config.yaml
model: "image classifier"
image_size: 32
color_jitter: 0.2
norm: "rmsnorm"
activation: "gelu"
bias: "all"
qk_norm: false
label_smoothing: 0.1
init: "trunc_normal_002"
beta2: 0.95
beta1: 0.95
adamw_lr_other_params: 0.0022
adamw_weight_decay_other_params: 0.01
Rows from block 2 of a small image classifier, named by matrix and row number. Rows with one number belong to one neuron. Each number is 500 + 40 x the weight over its row's rms, rounded and kept within 0 to 999. All counts start at 0. Numbers have three digits each. After the name is the row's rms in percent of the matrix's.
After each neuron's rows are labels from the 100 images, of 14848, where the neuron reaches its highest value: "colour at peak" is the nearest of a few named colours to the mean colour under the peak. Only what is clearly more common there than usual is listed. The data: retinal OCT scans (Kermany 2017). In brackets: how many of the 100.
# fc1: MLP up (model.blocks.2.mlp.fc1.weight, 768x384), inputs 0-47
# fc2: MLP down (model.blocks.2.mlp.fc2.weight, 384x768, transposed), outputs 0-47

fc1.411 112:473543546455504559548504558580458543461490511513527517526516504516468586510474504519466557489528493570468506535484465539524490478427503425531481
fc2.411 106:523452512533460571505532528519553481535591555512478486521536498459513582456556492512476464526494476452473517520450488529486451446505462538490517
colour at peak: grey (83)

fc1.76 101:533486498493493461467443531493517460481450495584506501489530593484476583521488465471593485533503526443529517563459528539520521512482504500517479
fc2.76 105:560459570544492532460509444465454541491498514534528517565466525495459504512539463454438539508459478488503511444409561523562521502514479501441498
colour at peak: white (59)

fc1.295 090:521561524422494447460489510474480499474505470466491541514425468505493515531504532513452531478443473460540505462451514464455609528411482467507484
fc2.295 089:527548488481459501550495490559534486504531464553486466509461522471449585445456449544500495467490480429458556506469524538513516516564495501545501
colour at peak: grey (79)

fc1.376 079:488535475473423497487504529499534524612549519512531481506426580515557518466469521551539479474483485533567528557483568511497493507477531506577490
fc2.376 081:525494487512545491540494516530543507486493449436471472511547526476533525518505532545454565462511591488524476453501533478489544491520460494534509
colour at peak: grey (77)

fc1.359 114:496457564510528450518504504552482511606504515521522524506458556476487458524481486494506430484418412498536516509424459495504509465532535442542569
fc2.359 106:430488420514410472494491457437527543545498502573572563527451464533529444517461473586490417538446463510512537543518475486508471460508460483474454
colour at peak: grey (54)

fc1.723 102:442514495449475549507497500544542528552414538526475505567481492532443499529483499502545494473579484542521556610534547458517544521544441524543533
fc2.723 114:527484447455500436516449506513455506426487570513438429492544482506484519510453501538484516556497535496528482492514509484522452463537518531431442
colour at peak: white (100)

fc1.389 105:488533494454509510507448521520525516507498579516505471465552434554468439569440532477511447490527571461487511521472488473461481607505503499571512
fc2.389 107:550501489502488447569462526536427529507494548489525500455515471550514508524573519545505515548437455451434407473517447520484493516565637511494467
colour at peak: white (74)

fc1.603 112:567483495497470516482516494452456491565496471522477509491480432447407472449472508444498506518450536548553445470561440453547437518552458468582450
fc2.603 119:469492504472422540546460624510501475486513488496572548482544432452502452517477505448510428521475421430482473484567483566498501467519507483490521
colour at peak: grey (99)

fc1.567 111:530508460513509591497496496514460473544490626478533528493544496485516452509490487531465617534488557445578536568472462526538422473433506436462482
fc2.567 107:477540495489451484524480463550510435500494458486500581452489542585478541517472547490545506466506536487555487576473516489500462439560518508547555
colour at peak: grey (62)

fc1.523 112:538427434472474468515531508484425548488475501481503459556565496541543537477389550565576535505454459450472545494437505441455547431500476448520488
fc2.523 107:582512445536553543570424510569449543506448439535478496460492522453523516464512474500513538545482524534528585489559503442533580505511487432519540
colour at peak: grey (83)

fc1.527 114:558540550563519538506520434538379541465554439532508486524528523510458507451470488440463468495517553521463437534518567457539472523552497481515501
fc2.527 105:554478485509463452488495417439464526555443511487489535454512496578514450524524496429550408499583471447415493474489477543487488482563517502574509
colour at peak: grey (73)

fc1.476 085:513379524575505504530513480541514485505579469499513608485490516508542511538509486516520643448503483468475539430461466577465457483503453586552473
fc2.476 095:514477483508529494575536440479518492460489452507464476481451510427489517516513438470508425525479475569484507533500566504403509555496458490567546
colour at peak: grey (63)

fc1.499 101:479457447501511548474547559501436553455578453506584466531466431548525587441461468528445549519457573515484552500538436517473428573538488477439504
fc2.499 101:452435471516468485557444501556520532495444417454458419394467515523480523523485447474424536526452508501565450416546508555559484508603475570478467
colour at peak: grey (93)

fc1.268 116:501520488490526576549536485453504470484462534498509460470564553535492495463420547486512443541483478467501551433450515542488552528458523499466460
fc2.268 115:516481478536463519527522552546519599477455443558520478517574472519529483481514500527556504483476484450445511477498534561479452498519481523552500
colour at peak: white (32)

fc1.383 101:492486582465465524462531518527476519510456486510530500465526474478436476517500441517436525461586476481574454482497494543484509537524476509546509
fc2.383 097:471440567496473573507589468446481494469469594469539492534485543519531551476516486529513507454551537485536450528555505513505600449430465457445513
colour at peak: grey (89)

fc1.412 105:505547537557436434456462394506521510479457473482508485455526484438513406436544512455521504546551550492435528538466528519488502505506528532455525
fc2.412 108:520550507529533502488425524465475461496536464493391511482524555550431501447485478517510503480410517445528478462503440493528494547524492533458461
colour at peak: grey (77)

fc1.647 099:467506556561482466471502494458535503485480509498457461508530430525451517500494587438514494574692493478536453444549522545536513562506469535453463
fc2.647 098:473553481459443526595455480439576498527555494493489481514504544484475540501482435504487508546565495467522468491570528491479491477476588591515499
colour at peak: grey (99)

fc1.265 101:517526493528507466451440472501549557488538478517453458464504556498543476487469542598554534541517521466485585463438539457458434490561491538443480
fc2.265 094:535483461416540541431496507561487437548485501504542440501549549587516508499553497428503483510518624458447501509512474455477481500491463545513431
colour at peak: grey (98)

fc1.635 089:501563486435557474558566511478537535489539493460473507492564492386540541501479515611510462583540496564599469548515567475454442500506488535551464
fc2.635 096:469523438425480446501498567506523467494470527462522547476482457494430480492569562474533495489544541528498514436469470487506442432534413528499518
colour at peak: white (99)

fc1.441 098:473537498534553497522466477503476476567541478497479513449446501516493465505410507492472521506510536484534525501535509476481578509486532501489557
fc2.441 096:561533441493542525509557404562522535505475493553577508522489397521518508470517492454493477507461550493434507495476444494432500558530475558548503
colour at peak: grey (61)

fc1.269 093:592525564476555488529522575444503495347539519483520511502506464512495473466513475551452558513518512497508525497485458468462453511466487514582511
fc2.269 103:578465471482454557463507613534483451467518478451530532562525496462451485529554454501524473512590569553406437503444474582449498502470501463490502
colour at peak: grey (82)

fc1.259 087:382504529520542509535414525461520540588486470577460444462530463489450478501493591483499403492553461567483499457485523467508462489505527468475499
fc2.259 094:526490486448518483476444520447507528427481480510444558536512485521530517536569503484453484458514486513415458538465481500561488486527461495571541
colour at peak: white (76)

fc1.729 086:461471506502488532497564423476574552538413513543502472505489462448508542468411457520484425498502504507479487555559516468524522547571480527495479
fc2.729 100:543531457464497516568535550454511496566440585505508452504503418476446456509485521561502559504494469569517462519575505538502464496503394495469477
colour at peak: white (100)

fc1.539 098:472517467421461479575527512509542454468572519447454527465447478446447555511478432546506485431522503532519471477543460541481483511444524510507495
fc2.539 092:522449507513532510439528491516473464498440509451539475447450497539557552464442497499512483480527402435453538486526493533495480447466479520490472
colour at peak: grey (60)

fc1.368 101:569482476504433516521553444599514499489454482517453489514481463531527435454488533508501432572511548546484513402479487491453516466417513535523495
fc2.368 101:572533503494512507520521499528588480544467495479519470529563504544440584536483477593491514517483527453460471537524441515486474487415463499530525
colour at peak: grey (86)

fc1.43 128:458448495528569557464513507509497517475476421519490483526546604508488492470442459511483512453422559576478524537527418469472418515536420484599423
fc2.43 122:515473487537450499501543525487501565461504438450610554565514459518513535445560418502511471469553460466457584510462518445494518484449557525504453
colour at peak: grey (79)

fc1.170 090:498545503522503507427522470450504444466490487516481447437499431492489449467444498481472472579436572473480449574492521503511471559505426531501526
fc2.170 090:521389517535540507594488513524551484506503465516471500446513543492476535531535536519563458554538516466483411512454494501482438532478494489510462
colour at peak: white (59)

fc1.67 113:523515475516483472499453504456436472442507541446514498509495514540511466482533501568479502512519521495524537525575567476483503554468489578432497
fc2.67 108:534500497493486531498465502546515488502497456472567520539534444510541494436499492515472473503522490521530549499569480450473526479474570553470520
colour at peak: grey (86)

fc1.605 120:573509510501448446444491551512496488526514446463480507479513525538488525469500475481561493508533517504551415559521471416510434522498470501490449
fc2.605 118:483496481456551569531495478488572523496549480498550576434543479516447494483502514477519495464487523461549414518529469485496389501510495518486532
colour at peak: grey (69)

fc1.623 098:478457485461471530571463499484549461519497506534509492483549523503500463553490546567544475421534520539548509478466543514453513557440522577479459
fc2.623 097:478511493459515466500505497469520496492470492488520516518523531509549461538516491461574456451564459553529452487496530512473542494496401534508488
colour at peak: white (92)

fc1.512 092:595500563520518527546505484415471558521533504553490511556540560452550536555485552533510470558466496472494574510533549498513476475466474510523531
fc2.512 092:485541505486545456513560510507487494522506401585495564568541554490453481496517543491454478492520462535504514460459428494547490505460485493567493
colour at peak: grey (67)

fc1.363 094:443514491513524538577451464509470450536530513400496523526500498484446465471540408556451501526531476567530463559503432491478542468448497461497452
fc2.363 096:402484485447518495546408410484422488444473479434462547581540494482483468486505447503437454487582531561526397517475428450509440487494517542463520
colour at peak: grey (83)

fc1.105 108:506507506554580468472524501476450487499463480494494481490524484441599460563601442479449492476491456498493467556570550433513473524564444512437550
fc2.105 106:609479521447498556545476424561538537524531486545618503490495555468546579529583545515434525414495469439495487520484502489458503557561486506506502
colour at peak: white (60)

fc1.750 105:478569517538558364512576506579503518517504519488515467456487462512462531519443452547566537494506479532528472459512482526469501484537534537500530
fc2.750 103:545528568600547616436515479529516462503452506526455504445511490489481505438439529545516526536401508492429551553505509460509478472440427507458542
colour at peak: grey (76)

fc1.362 085:514482490486470494544531446461522482505450521520514454497504433502490496434570484541482476502537557529456551528584547557506531568512539524451534
fc2.362 089:508527509466511537570526541536575493497576518448472448483536587476546529434473532573512482478521476413490512466566481483483509458537459471415446
colour at peak: white (74)

fc1.451 111:466535435540466507473460523481517442515519519486540507532453513451556490461522526492563520571526485557486534478516584480556531520490460429446465
fc2.451 110:552478448479523537476431470490518480551463483452542460516518498459452486448482512463508582469451492570472551501478528520506399510535528490494451
colour at peak: white (39)

fc1.668 099:416576537436508470483497502472543541491462543472493539470489442501518491486478553523464454471517540483521362463545464509463528457421479592495554
fc2.668 105:491497385455468521442510512450474490487500521528584530492556588488555473436539585480554543519499470517439491485508497498526453472528488488539515
colour at peak: grey (69)

fc1.350 092:503501481508534529543506527501520453526447529513464532547498484419465514458463450530496496456559519525528559536485492476453510522533535483481549
fc2.350 090:548535530585526437508461520503476462465513458502505489512472446444563478431413489527462538486545557540565493517507481513569464502587509413472548
colour at peak: grey (94)

fc1.600 089:503450491497521518471515415551630460494558499453550504487525588457521542583476527436547530558587485494514472520431473577537480548527546505556483
fc2.600 093:527427484528564522565493480483448428543554556522555520562516481515400553521537441493452554582485500456512625489467507428490551491526499500500479
colour at peak: white (80)

fc1.198 086:456491528508504471468495516546517488495555503513556496505528521465504472508512516543501462551400483468490505463477479408441587469533568489454541
fc2.198 089:493479492465528464525535500494464453535493581439524590481493496553480532559491471532491519504376464529511496514571441478477546495561446432458471
colour at peak: grey (65)

fc1.746 092:542408516513501498462463571472515469531526429524453462446473524459482482511522530474504462513477483547463522527457563382508535477529422482510557
fc2.746 095:519572530470564518479470487514498498457424553531497516484447505503459478462475486535466501499413469509516449501484420465522486462512494468501517
colour at peak: grey (64)

fc1.216 092:460555511529458589445507509484523411478537491510509473549500421392526544543507450467514503493529544543478466531465464563516535491584467471465480
fc2.216 101:480426457540489516582485455486456572567453553438473487469508483491451511514512454564518521551499557482513511490457486507512543491477573509576458
colour at peak: grey (83)

fc1.108 108:456574509504477549439522529502499428536515513462494426510510478407472482486507563517459540537443530529437572481504383513470538519508525476574495
fc2.108 109:482442465599519511492495541507527471603451419458502427507492537486494501486471486517530481493472521525499500510501462496478554537449579531426414
colour at peak: grey (96)