From a checkpoint of a small image classifier: 14400 steps, 24607 training examples.
Rows from block 4 of a small image classifier, named by matrix and row number. Rows with one number belong to one neuron. Each number is 128 + 32 x the weight over its row's rms, rounded and kept within 0 to 255. All counts start at 0. Numbers have three digits each.
After each neuron's rows are labels from the 100 images, of 14848, where the neuron reaches its highest value: "colour at peak" is the nearest of a few named colours to the mean colour under the peak. Only what is clearly more common there than usual is listed. The data: retinal OCT scans (Kermany 2017). In brackets: how many of the 100, against the usual share in percent.
# fc1: MLP up (model.blocks.4.mlp.fc1.weight, 768x384), inputs 308-383
# fc2: MLP down (model.blocks.4.mlp.fc2.weight, 384x768, transposed), outputs 308-383

fc1.408:108169116124109133169116088141156123154139125127177122177139198132182095122075140131014134183138157134056096109152156084153075122157186110107135200178124128166150098157128113166125172145097087129120199146083159149092153152142137
fc2.408:140112135145150094137139141089127183086145072115109130131122121143158153218122085129126110106089217133116148096174105108089074131123139094109050104086216110109139165092123135110113079144175113122138070107179048128141147144137120
colour at peak: grey (95 vs 24.9)

fc1.71:134199132158141122101161078122117102115121113096138146150118068122054061083094105127134160154101081140131137136170167064126158128139177157098117129132047132166158120144150131179136098140137151085170114127172043146098095144119082
fc2.71:155108054127075147164098104126155121101133161168109071143111111093146139161068189116119105102101146069096139088131115204121079116058155179174141173110145174125161101142143128105112126072163100176127182189148180163149107099183087
colour at peak: grey (61 vs 24.9)

fc1.613:077153058088157088114069068116156141076104112080116115115115122086173154141164107152156167121117126143201093163127118141134124087060100102121076055117122051098111129120150083174156164147169156135167198058132117146139127153112128
fc2.613:099159184210113092126152102086096154101174128164166123122101142197125095109193112119180129110137153118142146127125140194154122140144136206183159119152184167168187133102083096113166116148112155145104153113068147128124093051145150
colour at peak: grey (92 vs 24.9)

fc1.342:134118142178195155141152112117194096121147137073108138155159180155131131154065153108144143179162094137104177123150082185146043129098124087109142165214108179120122111102162089126132123156107147136122130118098098182105159120152111
fc2.342:126142153152195135120082103110110143160166140085119124159193118166117121085089103104085100146134153170101113170158135097103149124143149089098157137092131094130129111097131165119151131138075133183175153126083084160140134103081168
colour at peak: grey (92 vs 24.9)

fc1.88:144140139076132147138136040189156082131129161149126122150096083121118133100170139155121089128105125140152090137156128066151136121129170132145122113129082136152033151130125133140196181078127132118144109198120195144124156189169095
fc2.88:108112162128138109193148106172119149140171102105127100107083138062140111150103080086158137153161088117157055145159162094104106092156137156150126089156155113077128104082151082140168122100116127148089098131144130106111166142150160
colour at peak: white (36 vs 2.3)

fc1.467:109141098136187094101141141128139145101074184108149154153093095191138088148129139161102077148107135139101095101160104090083151133145161100132129113097107131096095127112105151092156071095134109148100113143139174042180186183137131
fc2.467:108193159122148123120163169129174134060082151136105146129081091133098124137137119148135099122094148105103131079141129108109076107137119081132149061154104073133091145133154124154179148157097134111112127124174185206128116096186154
colour at peak: white (96 vs 2.3)

fc1.41:138145108105149107123160105152100167055139144145075138120199148156144116148133116136109107139138136065128130092132078080158131146141131175059117142132145174155134088064082122115132137136109139126084108108089158122083153149055116
fc2.41:220119117130088059091109142121129099157109121172063116134150084128125145128150133135132112105145084138086104170130151127188162131122154130148120114123104097114107113142121132159113115127082076094176132120120100167130094174167132
colour at peak: grey (97 vs 24.9)

fc1.626:128127098107159126103126089109113105185129182140153163124153162145182108167170101104106132126118166097138128129129143071090129052124194145173031131078151133087152083117131148148133142191095195103078133120060081100088048139049114
fc2.626:158181156131105154148157199085095166097161093071146205109132106146113133160153160113139102124092102147123111150166122131148151156107145148179187117180116091136143190071101133147088125180072091151150178129120088157124114193091065
colour at peak: white (70 vs 2.3)

fc1.721:194104191134104119146155129165133146142204115068123109123159101125118136182121134097088115128137090175107167090167054128081170143115128153167136154154143098084180198137116149129083127175107116145123162108095133165138103134084078
fc2.721:046179156067129152140125114097185062155133182142068072101149152074102196034152099166192150146135173126132059211140158124117065178098113117179167153122107130106196090138138138124100119098149205148110151109096132097129135114122134
colour at peak: grey (61 vs 24.9)

fc1.77:160152152155125133125105167102172149140125151121139119130115159083137138161115171172111140146128202140083101143069142122136084145102110140179185128126167150179095140118113160186092127118149119107115111053118153079135087169157163
fc2.77:082085070134096112094125165123083125130142101148144085168137046127194074130110104118103168196075129097157169128124091132066144106179138111079114140120200127116136158162135132110127181145133107134124179124158065174129162170126066
colour at peak: grey (93 vs 24.9)

fc1.458:063175129057080055152117133107149139171075022137139104165164130110141083159111137094169115117103104104204131182158140040092081103134086145061146098173104132154112182089150093202138144067116132122111128147123180161094145103158168
fc2.458:188104106129131094152146141147093100145086109168179156094100113104216072171166108132118157117102160128178063075158074126143128089112128134166126145162106158142119150108079114164098199179102131075116135095141113101165168108076099
colour at peak: grey (62 vs 24.9)

fc1.163:097121132099152070191128104082075126127116119069149161115140158168133100124176108098138163147195125148153083117100095063105093156095132126071121086117138089144104090176135144183077099147150136097144173123119154096233108110111133
fc2.163:103106191175176164146173147124120176155102149113119135146097064114108153212142141135144126147134146128207104132195139140117137172069160147164104130180102126172107119152097124170128160105067131131096066058140138079151111089160144
colour at peak: white (55 vs 2.3)

fc1.295:178144086071172115115175101185141134087124128168111088130108094134099065137123180150121134128135139189138112141106142086131048144181140153136108115067158164105065174183148130088112095147108126148175124113112082090159136130135171
fc2.295:120134145147120173150188121100096124141101134086133133187095092130087078116111076116156113028132134116115091142173176139122136129130138055145067154175132125118141152132123128157172094088111122087158150180075119143114177139139097
colour at peak: white (77 vs 2.3)

fc1.599:095102202095080111075081093119164095157087149126114174155098130156110161121036083088144146165144117104104098139172129095148111100099114146230171127127137126137113176117152102183166145124148139108072142114143183095130121115178152
fc2.599:143160107118109147180105192159159077113140112121136144126124141130106066154114138175103205080107144179156126124158067106172144169142156125157106110139105121190053173135119048144135113107128080045148217140122129145128166089123156
colour at peak: white (63 vs 2.3)

fc1.668:115121120151114131189099145121157148104072145147096146111056161112159130094115129163145150114107163161144156164152142106106147083143159124159183123116147137156136140064088155136177108106117116125104152158118108158095129116083140
fc2.668:076100163113131143155108148101141144167065125113095112140125056135093077174134118127087126103123177141125121141109137111119105118147216131134102204086166123095145119089124125133094109113204108084131116091145101170098124188140111
colour at peak: white (81 vs 2.3)

fc1.40:176124143109111132131142163074058148132123130164199102133144115167133123140122135156152155130141133076065125100130092125138106077174108113155124102163119057126089069144104125122098109141069093103154129115141172110083133149037136
fc2.40:119152159128160132127150140141107141160141073154192122128154201111102100102153111178095151177118111143134152104152179124198116167087082090113064145162084121152163149133087163170196084110116125080074141149139179148116051123121158
colour at peak: grey (90 vs 24.9)

fc1.6:148173117138092178110099159190094101082143059164125197136116143088160116157136135083074098085108109133141179130129157109147102167128129150119109136115167159114120137132154112132127152124155111135092138144152122172142102145135094
fc2.6:142155184141128133136130117158105135156144093074170135086216153164150127139107120071100100130095126124173177097131172128157150117168088099063118167108182115187084106089114180075079115127103091167103136159133121068120190163066109
colour at peak: grey (80 vs 24.9)

fc1.758:144118145143098179140127068216106165121111138121103087090162154178125129142170179109143096077137152114099107137151131177124104161175138114170129116175114157131100073113078108112131115162116071153122094148146145150160110087181117
fc2.758:177132107066123165119112186153124138143159163084143122096087080135078145139123104149156132133096177156181118115115167158079125164085116177091111129167095121071107112085145165126062076106143134108104089152142134118144115105127093
colour at peak: white (100 vs 2.3)

fc1.539:096110189123122167117176163135144142153125116120117132058140099142125137113095074107125098066133059157219168120114102085107074137098163179113142092136130124063149130085144093179089099096090102134101134083144161072149143140105127
fc2.539:119124122136121079140108153124117138131203068125179107084186141152179164120144144169129130158090132162167144103158098119137104169203126148100144169110171136147131198093154132127158145094170138134079170110183112112174133215164172
colour at peak: grey (54 vs 24.9)

fc1.438:101133159063145143082107072132106125175173161151162039147080147131101170124164083142103155140123091119116158093114139100115125103205080114209142132133145214081164145126145127089096148125132086090103088125098174071112124093126104
fc2.438:122171128137163153177138078138132144180134089107078202180148184152151065096128103116100092128118213128140151176189154155072094215106175147119181133134167111099156136192096145149153114132080184153111127103096122120139156146121093
colour at peak: grey (99 vs 24.9)

fc1.702:203140130106106121120179143132124143149168142126158139143103133121094121123130176083072131170084111167126153087063115095138161160146182077176068160167203109115166100168123169095106112121178112135094098159130174124156162120082117
fc2.702:161187090158072114120121119121115109158140098140111102082184050127088069135170120085062146130162091111131119158151172153128120116161073142162105068088058142133148178118163111074143120166130122129181137104130076135133095079169054
colour at peak: grey (63 vs 24.9)

fc1.249:088069124150163090120077125150137092110117213141148162133102162088108165121133147139115110143104091114133090130145157081118127149146149051082153175129145187115146156171119076142115126073106112102139177129133172091093079034135140
fc2.249:134107093118125206162147205133158121181091098100129162138117126136171152157078115108105124118121141129079135123138062125080166120119084124075107087199178172110170154180167162155114117168085120168088114129100111177167176149087118
colour at peak: grey (98 vs 24.9)

fc1.485:113145166150153087149182147125127110132099128139109177135141110143199104128145112219094128124053125128130146085157130107152131171126145110104116126169118168181113210163093103133110215176098143156149142112115126143131110153075109
fc2.485:119161105163116105152090152112115150127119116179174151133159117100061196173115116069119149105152129165081100090136190159150112131155086094139083121173150123136167126147092139124172140147113108158121140119122130107138102145124119
colour at peak: grey (52 vs 24.9)

fc1.589:143119133118142130090120198086176142149125116142120137117156165144137137073132145108107114145118156073116077081153146115140149123187091127151128111130152131179151101087181113179130080121173157171126145120143099149136141144022139
fc2.589:078145157143138097165171101146127132171202124086121097116131137174121117103120165081135038139130152098139133157133076112147092141097124130119113091123168120094074175111161109068111132114165100098131111139161155162106150142159121
colour at peak: grey (83 vs 24.9)

fc1.596:134117143093106136114110166162167168126058143070198097122134115110146086089129192150120130109175110143114105115136141096113137110107105136116149150098124093143125128109120106068171174102148088076072120097100093135102110182138160
fc2.596:138111131108112173168123101159107142126058178169122081146119047125125163173064106100065185089189072078110098054142138143128162095117134135202127152092119130167114162116091100099145135116183117122127150095142097116083054101167116
colour at peak: white (63 vs 2.3)

fc1.153:108144055171118103171076136139174143134112137131135130201135051170154156129138148204145183114130143112051103138123156182103120154106147088112104124060125139156126059136103054180171113074140068146128131152131144074169129111088149
fc2.153:124134157124056168158190102079082132141129129132129160139112122123143088121155086147089103162154124126113175144132104102128105124158103120087197143101171126140115168119140143155172114132108118084142100113055155095113121151124098
colour at peak: white (73 vs 2.3)

fc1.47:168155097169126131135114096148086139150125113116145177149107136169148172161125145087090122129151156107154062099133139099122143132137136137116128077092117110162133141178120133139218164117160147167122104196172171146142130074188111
fc2.47:166115123098146151114155166174101174114144141143131147199067076098137081184111173150112128133119103129110161119130151182150119114101166118096122096122129127124128137145147136040090137182077127075132107112128115122179121178157154
colour at peak: white (50 vs 2.3)

fc1.625:121178100180205190090153156085133147097140125099124128124043105152169110114113099138103121116150153115158191087145209165135121169145137118127138126098142143154126099115083143148116086146126095086101215105145111059132100099225190
fc2.625:128119099134132093203181093163128152125143155145111110104050127098126143176105116093144092070150159086117134119140136170147055106151151140089128133102190124084079149133127105083150120147101136132088098130091119176058166142094156
colour at peak: white (44 vs 2.3)

fc1.27:186124124114115154158164107166105104152116109111124143119118115198135128135112139084134154148124142098102137034120171144088110082144123111115117182122165107120136164129089136086149114100060063106088117160091088132067178079130118
fc2.27:066151136132150163156176114202149188137150137129032127114129176130100110091078139090150088142095087123107198077095164164108126138123155157138101102116170059140119150132152161109074099122143109093164174161110168110167112207104145
colour at peak: white (100 vs 2.3)

fc1.620:110099102115189140171140129104227105096052117111199129144078084078132122109122123153134164074157078161134178150061123089147157132163118130147151091149170142105130119132137126088130138200077143154158161138159130129110081083150093
fc2.620:148131128124130120147172127144133120120131131087152101098126127072105143076132119154100173133159145119088092140152124132072122141129131149126102193142134093073053156138154142109122111130157166099150114146168049125091113088110127
colour at peak: white (90 vs 2.3)

fc1.425:093157052188180126081090138061077124083144127099113093163096135130089126107175179076079150138174143105121096055105176139164176149154195118127163063138128202127161098158139075113134104162149118100118122085101134151066122131179139
fc2.425:194118097149120071109151108218091114155063129106123205125136179139065149138123136156147189139095090119116132159159069107151105092123072158142088166161103113144081126127102100131121139161112171143144155149169202152117161107039113
colour at peak: grey (95 vs 24.9)

fc1.177:086175128082116121147121130102191135042197112098118099161166111132127092143109129163096162087113096076079129121156079135109177117082189118097131120123089168175126149164067161078176146089175128167104103149093105129094155180091161
fc2.177:142179152065109082132157092132168140174109124109036150052092118147116198139168141107119087174202134145096159130113129154237113104185087119145142139146149082142133190138190143200115139189088099088128083099123145112113146164115142
colour at peak: grey (81 vs 24.9)

fc1.567:174137171148102068120180065149145143093178104115134099185170077184081132106090164063162090126152127129197096130116102096140102156115125171057104083095135151166135132116109108127063109121114044084103167153122101155114145089128176
fc2.567:114126141116130161086124064140169175132090118139095082140166075072133102125095161097126170203104154058094148092099134179133129115044125153081105150169106105104106078154123137125102130111105121075088159114210090102148163104097112
colour at peak: white (50 vs 2.3); grey (50 vs 24.9)